Weights of a small audio embedding model.
Data: 26041 training examples, 35.1 epochs.
Rows from expert 0 of block 3, named by matrix and row number. Rows with one number belong to one neuron. Each number is 128 + 24 x the weight over the matrix's rms, rounded and kept within 0 to 255. All counts start at 0. Numbers have three digits each.
# gate: expert gate (model.blocks.3.mlp.gate, 4x320x320), inputs 0-159
# up: expert up (model.blocks.3.mlp.up, 4x320x320), inputs 0-159
# down: expert down (model.blocks.3.mlp.down, 4x320x320, transposed), outputs 0-159
gate.178:155078109145162141120136106099118095096145079108154103164083138143165158139130124119075092082113110146158124105133125137097121125170111078163106122129124135112132160079158127155141105116169106122128089110115173102131111121088140132129148099102143131123131149125112125129177115153063106121160114169110137132112093109156199135148112106121148130144169132162158146141173155116117129157169179155129109074125145109156116164071117138138139144145118152130122143145168123124144092128137148
up.178:180090105109189127129130090108147090130110111127132124124081115170116082092134150154088143123107127129139163128134159184090148118176165055125173141124175156128142138087136125127114142155124139158158178071104141120099120129084150133104124063082186118128110175117132170121137091112069129139123121121144145116107101095119144096173140063122143123160150107146137143130121162138083151105156169160129134088158153108141163127079079130149125152140116186143149150134118098126143108113113142
down.178:117138165116129124121140150182107112149087109128109150148174166099129152069138149145163118154095082141112102088138142125136144165167172127089138101114159086145149136122075060143130079099111150063189106200146066112115125133123094125104142117129115137091118135140147089108142146126090115137147106150161118163166099155113121127072143173163130079150123074103153146095074117096086154154145151157166125160143090120126124129166172106109130145115136123067163158150164114105136074129149033
gate.179:125124178119134125082115155119092126110115141144115156124105101122120166111134098150150109097096105126096136133121145123087105132151090114115110140125173125136107123193118136131116152140105120128150115157077146116155129148113071157119146121151144180146168138141148167132122111159129139098110138118141162173141129104118140142124172104115105119151142136144123139140107157168126158123140120100141123137167152118103134159122140165186167117136143196144168110139136105126077132119076087
up.179:142134140109119139120097126150093153152118114149119108152107167131142163069169127129116138130100151167149140166117118156134113132091111119145103165144124108102127120144113120109117145133098153102159134139105145161099138128130112156145131145104176156129123109154127153143145104108133148113124162147150146113145159122136072143135127131098179070169120103152141137079157134138092084092136087133177138096105100118120098107144152107124126132084151162130138121135109152135096135152134084
down.179:134084160117119111122122136101122133095138136114132139130170117148113127202139157140132139153144074107140119154122123104126172140130170067138117132101131129117135175116117168118107118152136131124137116069131161124143100133118150150090142109130108125104116116104100163130152080096122131181135107116111136113119152121151154163132159111123121138120129133123161117154119162118146136104166154155097098134147137138095126163137129136140115099141088116126116115146106124109112115171112113
gate.180:145121148119123148151125108135140131136128141087106149120110111067102117131144127122158124123138120085156131083152144163137175133125142131134138150114140124128161125140112112113163132143154104141112136168114115127135162113153127145161130111167130106138109176127116096102103136131097102093088095099125149149129123106191126171142153148144129123129124112122131118136120116139132122102172124128113117137119153083122142116130141127117124144153151135091130121152126136122172111149108148
up.180:155155144084159105140159153144103153141152118149177116108145127109147125111141142120161133146102149147131103129145128152136152111137098159115163116099127175135097122142133113126124102163138157169118130090109149135140121113124149121143135099100101089101141106136137139140112160148134140125170150137134140128113145140103132122151137121116155149110096148091145128118164115177110072085145143076142136114181068154168115137121122109124173122121124152152138142136144136114126115140135153
down.180:148125132140150149143113124146088113131147090120132105113115132129127107130149122158110099124175120122147141118100153118112134128177108108171105135124094096152120110114156091113123131111119097146105123086143129121112131150101157123121114173103160119152137099134149118103129142113128100156107097107165136138156135149121097150150132127176135087097146097145131130119098152162127129144082124175124150114118105119112124113131134129114140130143128107152143138097117134134146151089122061
gate.181:150124120115124113142142168147133121131135097133108109158094179118184140101147108132167144146135127106174129141143155124142137131140097158091133125143127143187120149108119095094138121116142160098128159179148157143183137146098120149125162133143135093128144111132112118150142063109094121151158085134135138145115145145148124127077153095117136133153100146139124136087124095163112092157124102145138156191124120148137117098129120166099125121113125099135109121087078091170110130148118146
up.181:134097161095109127138096117122134123122100100119121123135173119119141161142092087124119151109128153093160143135117147127096137126104102130120124147129118154105092181140114136151163116185131120169132169164121172120100130146135120161075173152105098136120166145114132161117128098135117081157174139130147124161109166094156116191121121156114161111175109163171142130090084104165115122103130128189137145084141114161138147116083125149141116167122164135108142122098133105127178169152151164
down.181:121094144148146128106145151127120133120136156126125110131098151154118154132116134168132124090142103136157074106140139167093155095111140113101123113146140147153130121091125146118156142161094139066112092118112144078137148128119078132101175084084125139168139142124129129170135090112103151085148139143178171154132147158128145125135139110137114110127169121139093110093152125128145128156141141111154150109086120139078124150137116140147163108108125109159150144146106115119108105143132132
gate.182:143095077152106114122178111110131111115125131158133114140102152122122084152095103110163130172128101105105159147138111144125120127161112120114134134141103102139128156126125152176187107111144188158075099128156104133122161135101116092142124092123136158140115124106137137106143145144132121086155134125125124148139091149103163098168142151119117148121133110113169101153122146142114132106141118130098114151108151121145124150154119131100128125119132120156136148149135124136139113149149103
up.182:142148161085151127110146133150096120137168116118129099159130143147169139098147167172114137145132189136134108137134148112114122164136121141165127109114153060129099133128107080114135126121147143103142143121144102127095174109116098137141132127096181091110157123167101151117136131122090079130115119133114119051130122166164187125082148168153142120079139110120118120145170144115110111087114119120132093100103101157126130180091122094154158115154134124118132128106091121130154156082106134
down.182:111149112139128101170126170089146091099130095114148158156115105160190134123126109086140111092141131145115084125124122155116112150115115070123161153152136090125137156184103094125147145086118163184148119138172146124107140124149136152105126166106170100121127161081116167123139121125127120116146124121134119160135107150134148096115101144090142116157142091104122121108130106122097132097123125123083098133095119156130109131114121194095150120138087142097125116140145137133182123154141124
gate.183:120152127150135122128149130117135145132126126115114155145123100161117128138124115098190116134146149097132103147137139089145186108143163108112158152158114129107128142128148132112120128130093109150105159125122136132117135132107119136148145112142175133115138138080157104134131150113140133151127169161141134115133128122099116158145077132105140118152086157135150163110101177158129122111129143125136161134123109122142121126141108155098113124131147157112120118139098096136117117125111135
up.183:121140160121107115121125166130096116158153125123152141125139146142144134145124131121089122110139157113143099109102136148146160119138103114124131137121157111132143102096074142115114149121111150140091161128130113170132138114136108131103120172123135142096114128149111138087133093133103087109158120145176134184103108115120127137165146148121125150144117129091171117132189148132103148135117194113122174147090116118097135130130153141133159102077127133144157117103129168104107145129099137
down.183:119102170159133113151100125115151111150159106192137152151119123132143137134143101122118143134141128112144121115101093122115126169189146112148162105145126132120123100131124105101106122143136090146128117164143107135113103113093150165111111119131139141103092114137096104158128138159108116099102112099149064092109145110116129110149124124132139149137058111130153137100125127134142119147123120140124114151087096144140122115121133154131110138135134112108098124134136101130111105109149115
gate.184:150139129137148124134139095135159161108140099114107112131149139160114052120154121149157094116128138164150096133100111140113125187103142118039151154110126099114097125122141119115123126115140166137146129129124144141128152145127176102096095114162123130094196141133109135127146153137125128107111108132160129137104188130141106128152142127127137155122111093093177110150115138141148092106114156124103150099110171166088100144127132113087125113119111095130127117111157106119145119089105143
up.184:142131121144144100139157132164131117119131099071099158118131112149123106143140124127159120148148121141100105131141096182158132103165128149105117156122150122142119132127132147143124137105120121130166120121124148091080124115175133103150105123171114177134144137183144139105127100105084078141137111146110153110136172115092134090129145134125137159141113133118180124103079125117127104124121133117141126122138166110170105168124147135105123090151117127141113111127106138148159127144108132
down.184:174131126147137116131152125165139120099130128104112141112087135139115148142130138111162146141105121129126113079163156095170102084131119141127120113106112143101125140113167161136128161119090126089140117169133128121144170127115132109091126113139117135145105151141150146120136106138130179135137151126153143103089125148135129131068079131116103123176117121165130114107151123136096108118140097175146130125112135125160115140140159118141160169122107131191123124134160121137151165103109131
gate.185:094120157135138162170176174124147122110085113117130147087086174111167131123139140120135142080090136092122114174142150144077107101164136121141150118148146139152103177157073153108142109127168118146126142119167131131088139139111128143149116146113129198139094119152136177121130131132155095161121071095143115125092096136116171155189127144127088157154121113106154118075136107116110138128091136145113138118107066170131119124148138102147160078147186151154099120126113112110133113119137095
up.185:133156119103137153133127154163118136144130172127116119134173097211114121058118086130105147097146108145183146091114105080172124141100189164086109106131085128072134115107138106143163111114115151140108119106172173129130144143138153116147131162111147154095182152121134127146126117146101129095147147114133140091166149148116131107116144155163140124162123156097121096140135115121131115091136102147105137098081161125142157081104081159124115114148142095104134111188156116145145133105119080
down.185:166124136110101062162118128154145148099094126129102123155114146121129131121135132110134154148115117168126117137115114102136132124163096096141147097095144110107126142093098099118141138128177136141119118125114144169089103104127145134117120140129136127177131168103142129166122133182103152123191121146157145104090122086165145103144100161136158145123082132124118115134140178135116119124100140130105154127118117117108115180139118115140121120140147118115115069132127139145102086103088177
gate.186:128119132154120128134113140131110112111149124115130140090110103155134124168096114158084104124107118107116137112114174136108120127153180097142102098184135141155117147124144135130119142133159134070148153128161136108186147132135133131118099137134111127112123075090170128135155130163137132113052151157136125131133138145172158080111129091136149113152108103171102134095129116126125117085148081098171165118127130179146093115117081101109105127143125135109115141163136162129126158144141164
up.186:115138118096097118133114134103157144155150105080149157128123102103149071122151114163159100117134140106126107086162120080123103144110155128107109126160156123124180134105113107117109117131151104140158140107144116095151137155117140083142130135141105082087138127121145101123137086140141111130117144100124134122136082119161150114162141177134184114155088107105162132130115151136116126118126158154105125150138111186121114142108127108103102143120118097095116142142099144117122168141108142
down.186:107166146107140176132151150108135173112115096107130161108108113073119144098111118112168135124101089082120102077110125178128121126105119089140136169156134128146130166113111086115125107108192138113121123092141158150140132114108144135126104119095111108135141134131139150092101115154072138115096147105126133126167156174121142126109115137127111107143122111127150143119111153160127165116149114081118131125129091093135106110144167132158104165130146142124144119146113137168105182144102146
gate.187:124163109113149142130105116129171110131121123083123130120138144122133129141142117147128118140110146142102143134144109139114111129134135127094123108144125118126141123165110161144129126092119109164142155110129113124153124108185139119179127151151106117145118162134162108093119119172115137127138160106166128132162115130142108105121104082121106128137098126129133129111144102113137135096129139118116152114127135140146166143134111136143152151146097132129115105130147131158134112097131123
up.187:110127138141101114129141139123111130109129118142116114137144102138121153112128127128103138139105050124161119127132098098131110079132135138120129159133133085129136104117146131114152126161130147123128102162162125123113119158115141143104120087137128137101158108133133136145144162070151147138107083118121140141132144089157115128121158109136091147152139133145092115157122139134120134154139141163109099136134146117127141156161146125105109092084145173149142127157123127116130128164123144
down.187:157146134161112154138156132129134124119090110132136139129122142111121134101132127123122114128094135138120110112115133126114130146111131115159151105115111143095138116134129171120099149109120086109118141143153130134094137127090111105108145132127172134104112166126143133162134122149161113119142151173120089104105123126136105117148133149110132154159119153121148135135133155125112122144092080156165155115117114127115144131152149155148120135128098135089128139140178102110099092119101159
gate.188:100157143121181151145127137143150103170159096154129130132140147128133147174117110107139099145147123142141140137147131143142116138125117138139109136131119102095140113126138142158117121143164112137072114111153151127132085122084120111116072116176124139120161163150103127120107092112121145112109127078150124125107107127127085139123119132106106134122128109138112101108131141143141133136104106115111125116135185118139139128127165137096139134145134124105171134140108166130121096124137136
up.188:124123133103144161144139169117156123160135131146141115129170121106120094157142110132108114153154076116122109094124102125114096119134137127150129152136128093103117104151124120147165145174122134103081130117162126126101098119146156134138118123132133129110125157118093150114129136107114080124110136098128193097120142142106132153085129135140123144113149128098130122106161144117150156118133112095130130128101154114144162111075114142118140120131158106125157139154098148146128124124154169
down.188:077158128150142144146110082101104140148137129162135140115127151134104109114129129103123127118085098145119131140148143096125108151116108099152124120139152134113137110151108151142121136132092129140149109126164135126132127140124116103116193113144097117126097138134122142200137128139134147109146145116126158128115104139107177134082152125111099169101164141118116176121128167129096130160128131153100120126121064069144155144126150096117139184145119118126093147146129114122127157162129175
gate.189:137110129175117130158141116161169101086135131156146089156115135122123110156170135123135123159106107128167127129137052137118158161168133148131118113131078127110113094121119130134120146107138136143126125145118153133094108115166126154166107108122136114120121148149141175119140140140115087175121129145106149159138155106140120125134122115148153105142118107082121120100152146158144106136096149117134133163152138139145122133097162125140117139138120070102127143099133093121134124141128127
up.189:133145104133179116108094132139102153154141133113094132110107159114150126123106106129104136113137132108085114144177156122127114133121123125096120134131117133121091145150169124142150136160103116118137146133129110141129149092097137081142147131087108153135162087120110095141125131139121149091087131141157124119140137144131148165130126108157105130112138145152131137131102112136126128100153147133141107099108127144090120131120088170133131115137125145140118158124107117130120109122120146
down.189:107131162129110128110078121145135117124148131139122110104124121105154155108125086142098134086111109111136116143111134164115126126100102099129162118178142155157104132167120144107089149149124149079103133179118142156154112150150115161140148088128124124127133177084103106163090148139104132136128127150092108108118116170099142156150112149148111138145086125084124097143135162173130140144095138100101115176135109103155106106152120140124130134132152126111127133115134112136096132125153149
gate.190:154130148126115109099109147116128119114124114161133093138146114139117109084128092177153141096143144149142112127173116087117145134129140120106125152114163150096106142130157138105142162132144137158130128129142125119138157093184110130104147098103136157146125091116125097100121147150143112119111115071123107141142121125191105108130138108161120102137084101102095099131096130101112081171114101105151144076138118136095149137107114106122138132143134097120149120109128134108149134127110144
up.190:121148155159099081107149167148131148126146100085122081129126145119137093132132108107137118119098124101150124094156104118133159117128154126101117155095161108158119160154153161131129140091134150112144114124150152163153152132094111132161129123123139156125116085129146150130142131159139150119098146156136116151111130153157102152101144167141107146158117149141169090117129135112127080142140136157151140074155084105099122157135159151146130129136143162083101109121133153138132165149088145
down.190:138133116076170120118080137131095137128160127122164134168091139101124167118121133149067115115109091160094134162131163121134099130118112152124105134119137175134121141108121066149136146118060131128134139125165104138174110118115127111135113142130108120145110130157122165156119117122100117135108130153144080102125123135159085137133144152122168109124140153110090144174152134113093125095114159131099131164129107117120172165129136117095121119124092135122148111132119092108133122133151148