python train.py --arch="mlp_mixer" --model="audio embedding model" --dataset="short read English sentences (LibriTTS-R)" --train_examples=26041 --gain_aug_db=6 --time_shift_ms=100 --n_mels=64 --hop_length=320 --input="log_mel" --spec_augment=false --win_length=512 --targets=["voice"] --num_classes=2 --embedding_dim=192 --norm="layernorm" --norm_position="pre" --activation="swiglu" --mlp_ratio=2 --parallel_block=false --inner_norm=false --moe="top_k" --num_experts=4 --moe_every=2 --expert_mlp_ratio=1 --experts_per_token=1 --shared_expert=false --patch_size=[16, 4] --layers=12 --width=320 --am_softmax_margin=0.3 --am_softmax_scale=30 --residual_init="none" --optimizer="soap" --beta2=0.95 --lr=0.0017 --beta1=0.9 --shampoo_beta=0.95 --eps=1e-08 --precondition_frequency=20 --max_precond_dim=1536 --one_sided=false --adamw_lr_other_params=0.0028 --grad_clip=0.5 --steps=14300 --batch_size=64 --epochs=35.1 --lr_schedule="wsd" --decay_fraction=0.2 --final_lr_fraction=0.01 --warmup_steps=2860 --weight_decay=0.0 --adamw_weight_decay_other_params=0.01
Rows from block 2, named by matrix and row number. Rows with one number belong to one neuron. Each number is 200 + 40 x the weight over its row's rms, rounded and kept within 0 to 999. All counts start at 0. After the name is the row's rms in percent of the matrix's.
# gate: MLP gate (model.blocks.2.mlp.gate.weight, 640x320), inputs 0-159
# fc1: MLP up (model.blocks.2.mlp.fc1.weight, 640x320), inputs 0-159
# fc2: MLP down (model.blocks.2.mlp.fc2.weight, 320x640, transposed), outputs 0-159
gate.553,092,188,127,138,211,203,222,189,263,221,207,206,218,158,267,242,178,147,203,116,205,200,173,177,254,250,223,177,168,192,169,223,165,276,284,164,231,196,219,119,150,224,148,144,207,184,157,125,169,209,152,197,128,199,278,201,185,186,155,206,177,221,177,167,232,172,237,212,185,202,89,157,205,201,190,270,163,183,232,278,177,146,203,211,133,256,214,240,179,238,198,218,218,202,224,191,184,201,151,157,171,151,163,241,274,194,214,112,145,167,169,194,179,162,155,259,139,157,225,201,198,191,177,202,214,138,214,256,175,238,213,167,214,246,197,133,197,225,168,237,226,241,127,239,122,204,224,253,148,243,149,193,179,106,227,191,123,226,202,176,163
gate.554,092,281,244,202,242,233,255,244,237,155,249,174,228,149,183,228,192,204,145,238,192,207,165,225,161,192,188,220,214,231,161,155,220,205,169,219,131,217,190,165,165,191,191,225,92,261,238,130,188,257,240,195,202,177,166,271,239,245,217,184,235,304,230,179,139,181,211,159,182,146,119,77,246,182,246,196,153,107,190,248,317,158,197,229,192,250,176,173,245,151,151,240,209,226,142,263,172,201,214,185,154,158,213,176,180,201,139,171,179,208,258,217,187,181,236,218,210,206,190,179,257,188,151,121,194,235,203,175,219,205,223,143,199,152,201,178,158,205,188,187,214,192,150,110,281,204,221,239,213,232,206,238,149,209,236,202,223,198,176,220,241
gate.555,076,195,181,212,156,219,192,190,154,173,171,302,227,253,205,198,220,235,171,280,192,199,107,213,88,257,270,213,270,156,190,173,141,205,178,146,245,181,114,243,240,220,200,236,178,217,148,143,171,181,223,236,229,187,204,251,236,211,166,187,196,198,226,191,199,149,247,202,321,240,190,152,214,172,236,168,175,186,175,226,228,234,248,186,135,225,105,170,207,277,236,171,229,263,185,217,228,210,243,182,182,105,178,184,116,247,208,170,221,209,204,208,159,179,121,101,219,224,237,199,268,161,248,200,246,139,193,194,196,148,224,247,180,185,171,154,263,235,250,201,202,256,185,127,226,263,211,210,176,177,166,255,155,235,137,177,216,213,224,128,97
gate.556,095,211,229,194,166,174,153,256,187,175,165,145,131,197,137,193,294,208,192,265,179,263,231,227,216,187,220,156,180,161,238,254,238,150,130,176,196,262,185,261,140,140,172,217,209,164,213,201,167,161,209,236,188,201,202,242,223,208,253,187,167,240,188,231,194,247,216,133,241,180,150,264,217,124,255,139,207,218,174,265,115,227,149,222,230,246,215,282,218,185,183,165,179,190,192,126,237,209,189,234,209,219,209,261,207,179,164,177,287,174,204,212,220,268,149,206,229,152,241,208,164,175,170,219,196,188,190,262,215,210,225,159,153,172,214,148,181,256,190,174,154,154,222,158,197,224,211,175,246,210,128,242,247,165,312,245,122,185,207,205,191
gate.557,109,215,229,132,170,124,76,145,219,236,196,183,203,228,211,189,215,220,216,218,219,225,245,192,184,176,131,185,174,254,231,118,167,159,249,238,212,187,227,178,227,262,265,164,158,178,234,179,219,180,246,271,149,206,204,136,202,176,209,214,276,205,182,188,262,220,203,285,207,199,207,189,164,192,184,127,230,233,176,274,147,163,216,248,203,170,188,146,197,145,205,233,229,160,202,233,175,178,198,125,224,157,138,245,125,257,185,213,209,224,80,229,214,216,173,180,215,260,210,216,169,214,168,197,225,106,141,207,205,178,159,206,193,293,127,150,227,203,182,129,238,173,202,191,222,248,130,243,206,252,226,219,163,276,217,177,138,90,229,157,163
gate.558,083,168,122,213,164,168,223,221,236,208,110,244,234,212,161,225,245,178,130,244,212,209,153,190,192,241,229,202,129,167,222,253,200,187,168,224,204,180,243,194,239,216,258,234,235,195,229,183,199,118,167,222,208,117,204,221,213,233,223,219,255,167,199,199,155,204,219,197,159,193,196,246,177,217,248,201,225,255,200,164,208,229,161,251,230,177,130,179,145,195,129,160,167,234,240,217,157,250,103,200,265,193,201,229,172,206,223,137,151,181,161,222,201,210,164,222,224,261,120,157,220,142,256,242,213,195,238,231,221,183,140,144,176,57,166,226,147,195,199,195,165,185,160,252,171,170,174,199,182,93,265,182,212,153,223,211,186,231,160,218,208
fc1.553,099,214,255,224,168,195,189,215,213,201,131,244,224,228,182,186,182,206,175,177,198,199,154,212,217,208,138,152,230,151,145,133,210,188,185,171,165,161,212,184,224,261,224,229,216,227,269,204,181,196,180,219,236,163,193,212,259,163,143,215,191,267,129,148,207,221,159,198,223,193,193,212,237,134,253,185,168,238,218,213,205,185,256,257,175,246,157,223,157,259,204,173,144,221,272,144,252,232,236,169,189,149,164,242,223,192,154,295,159,174,123,181,269,178,202,166,169,134,172,217,226,183,126,239,130,171,240,209,189,239,182,199,169,185,236,246,210,226,275,195,203,281,174,185,156,200,211,220,155,202,232,289,206,141,145,242,248,222,143,195,188
fc1.554,090,143,213,206,187,215,274,194,141,146,178,153,151,213,185,156,148,192,172,246,232,164,188,165,209,163,179,175,146,153,243,249,257,201,191,250,200,165,155,239,175,187,170,179,263,238,190,176,267,219,182,236,232,254,238,146,110,216,183,151,242,185,260,199,217,196,175,233,175,124,264,244,240,141,188,195,238,258,219,216,230,187,204,164,217,255,171,184,165,268,214,192,158,209,175,218,123,210,212,201,158,261,127,227,144,201,205,220,174,132,197,278,152,201,215,168,208,247,192,165,131,257,255,135,255,225,208,204,176,181,190,183,171,192,191,175,181,211,170,269,262,207,200,198,105,206,199,171,252,277,187,202,167,280,257,123,192,222,244,129,207
fc1.555,081,278,187,259,194,147,242,206,131,178,140,250,115,228,241,141,169,239,186,264,129,258,232,251,244,164,179,176,223,247,167,214,181,272,267,222,160,281,185,192,187,173,241,180,207,206,138,201,271,239,165,222,218,229,241,177,179,238,200,199,236,127,200,124,196,138,108,206,172,182,241,198,194,236,182,188,147,250,201,158,237,233,214,181,215,225,246,253,208,202,250,170,231,209,234,223,246,273,227,242,184,266,271,217,224,190,187,206,205,248,229,208,214,186,199,160,210,225,229,258,177,235,198,219,232,180,191,184,220,248,267,183,218,140,154,228,148,263,239,249,145,116,188,211,99,270,215,203,175,192,183,194,188,200,237,171,201,238,265,190,245
fc1.556,098,227,209,233,194,169,143,192,213,216,178,176,194,193,248,170,143,218,148,190,268,195,255,208,191,162,174,174,152,166,155,233,186,264,185,178,146,198,167,289,137,206,219,241,191,254,214,214,203,186,140,212,225,245,143,150,231,255,146,222,172,169,272,179,262,212,157,188,229,134,202,158,135,274,218,189,164,148,192,211,155,257,169,320,217,273,238,128,170,221,224,200,241,176,272,166,190,196,260,218,220,102,187,195,232,235,145,236,222,201,172,210,220,179,250,159,120,187,203,196,257,109,163,244,303,191,194,186,204,163,185,176,144,193,136,135,153,256,186,275,232,147,204,346,245,205,267,220,160,254,284,168,224,219,226,111,198,263,240,231,186
fc1.557,105,174,201,188,239,252,301,138,216,210,193,217,154,205,164,130,229,178,175,199,242,136,205,190,190,193,190,194,200,183,243,195,194,138,219,143,307,195,162,221,164,233,168,210,167,190,189,198,216,189,217,187,152,155,219,214,237,229,135,210,166,131,216,191,201,188,208,162,220,253,217,226,224,225,168,213,155,203,225,184,279,265,153,187,251,202,215,161,211,280,291,199,193,227,203,206,201,144,254,288,185,179,224,137,243,127,213,189,178,216,220,233,153,155,197,203,250,223,149,115,147,209,258,255,209,262,234,180,203,250,216,169,189,183,188,193,185,214,156,178,201,235,231,215,259,244,206,179,229,188,218,257,216,164,244,168,189,222,144,222,214
fc1.558,087,176,146,195,249,205,254,181,228,175,237,204,143,153,210,245,244,176,236,216,238,290,190,173,190,275,186,154,248,221,185,134,248,176,181,160,213,240,175,138,278,191,245,105,197,206,194,189,192,122,190,194,186,111,208,177,192,236,145,162,200,246,187,237,230,219,204,142,207,273,153,157,234,238,236,213,187,210,237,252,216,247,139,190,203,201,185,228,193,111,206,250,256,155,164,211,252,262,200,161,196,123,149,172,233,141,247,125,185,67,195,195,195,136,216,213,212,212,255,210,208,207,158,230,194,197,186,246,148,205,219,139,240,232,164,193,233,189,174,172,159,236,177,173,192,223,245,219,246,255,313,165,231,261,191,200,243,186,185,231,259
fc2.553,090,184,171,204,170,206,190,116,206,181,231,202,194,223,164,175,189,235,153,146,211,187,260,167,208,243,185,181,242,178,245,190,186,209,169,229,178,264,209,262,230,211,183,147,201,183,139,212,181,224,268,232,224,209,171,221,188,159,246,278,170,151,201,170,189,200,261,155,212,171,234,216,184,331,187,173,169,235,175,213,243,192,174,194,193,115,231,152,176,248,174,198,186,169,210,163,236,212,152,194,151,155,168,171,177,181,184,206,194,135,227,244,164,258,205,142,190,266,229,241,219,151,213,214,225,228,243,199,181,212,238,281,285,191,267,196,190,165,223,281,308,164,269,205,200,193,190,267,203,224,238,219,213,216,243,168,195,223,287,265,277
fc2.554,095,160,153,174,205,155,122,258,174,189,194,229,160,251,169,211,194,263,216,241,233,234,195,104,179,147,184,170,240,212,182,160,203,247,181,206,134,149,179,195,248,157,229,276,249,247,195,183,129,255,161,240,167,111,187,148,202,218,175,167,193,237,250,141,270,242,94,213,193,217,144,180,160,186,183,161,234,242,186,255,131,162,160,179,210,221,219,176,241,253,243,114,143,189,182,294,148,165,191,215,172,349,147,168,250,190,198,182,184,203,165,130,244,235,301,155,174,235,188,249,259,175,190,221,163,169,170,198,170,213,132,220,204,233,208,184,197,168,237,146,157,224,234,204,219,191,206,174,204,215,131,199,143,184,183,227,200,219,254,145,187
fc2.555,074,200,238,223,200,206,94,156,198,187,206,175,183,225,158,111,198,165,187,211,163,243,142,228,61,169,132,157,191,149,238,179,248,175,230,219,227,220,143,202,230,135,120,175,209,184,205,133,167,150,262,186,175,182,218,278,241,216,167,212,159,189,173,255,170,216,214,177,312,235,190,104,213,202,216,214,261,194,236,210,104,189,310,191,229,210,232,260,229,240,233,180,171,210,256,241,153,154,258,190,216,175,219,256,178,214,244,165,276,226,187,224,192,276,221,199,124,182,238,257,191,162,177,247,238,220,193,247,169,205,171,220,200,157,253,232,184,191,182,163,214,228,196,199,174,246,185,190,150,193,223,202,214,207,140,193,103,163,231,186,219
fc2.556,099,201,248,232,255,213,204,195,156,189,162,133,185,146,138,184,159,156,182,213,239,224,321,181,134,181,199,185,254,141,219,239,214,174,235,196,167,147,229,138,159,175,299,235,228,117,211,202,139,166,173,172,196,150,245,219,170,226,207,180,207,168,219,154,124,214,200,138,218,218,228,193,185,246,200,240,227,206,224,301,196,213,123,212,199,152,136,132,224,138,158,222,216,210,211,270,168,155,233,233,180,213,201,196,149,206,234,152,257,168,191,207,199,129,132,225,226,210,172,165,183,148,210,281,151,125,212,209,238,272,183,253,246,149,187,184,177,215,152,205,248,232,222,169,200,251,218,166,231,225,130,196,224,192,117,171,275,150,231,184,173
fc2.557,107,170,206,228,254,215,178,220,219,226,207,172,230,212,165,124,199,222,198,232,94,190,160,207,282,191,194,247,228,222,151,196,195,162,105,234,189,230,183,233,255,164,212,205,196,166,181,154,170,244,232,154,221,150,163,204,192,205,174,195,183,135,102,214,206,237,133,214,157,126,178,184,191,194,210,176,257,163,233,203,192,229,181,198,185,137,167,202,213,190,191,193,169,223,173,142,141,225,173,202,218,213,145,208,187,196,172,181,205,188,218,225,225,221,152,252,291,174,217,146,225,172,200,191,203,161,224,210,244,158,217,320,191,171,211,157,235,75,167,148,207,183,195,186,182,170,199,184,215,234,200,158,186,153,234,256,144,192,227,157,175
fc2.558,086,228,154,152,249,253,231,166,134,171,194,226,243,234,201,139,200,181,148,240,148,258,255,229,190,157,172,181,209,113,219,198,218,137,249,175,178,141,221,154,224,191,192,121,207,276,171,230,201,203,178,225,248,242,143,218,256,178,147,246,225,193,243,142,235,229,185,210,186,194,149,169,177,244,244,222,186,238,185,163,199,131,185,175,145,229,200,200,172,260,342,260,218,183,197,218,227,212,151,183,224,235,193,194,132,208,198,255,241,137,206,203,212,201,198,246,148,223,155,209,123,218,179,131,132,144,209,265,268,250,184,166,171,189,234,115,172,213,218,105,174,133,251,201,153,162,178,138,230,148,151,178,208,166,206,205,228,124,146,277,185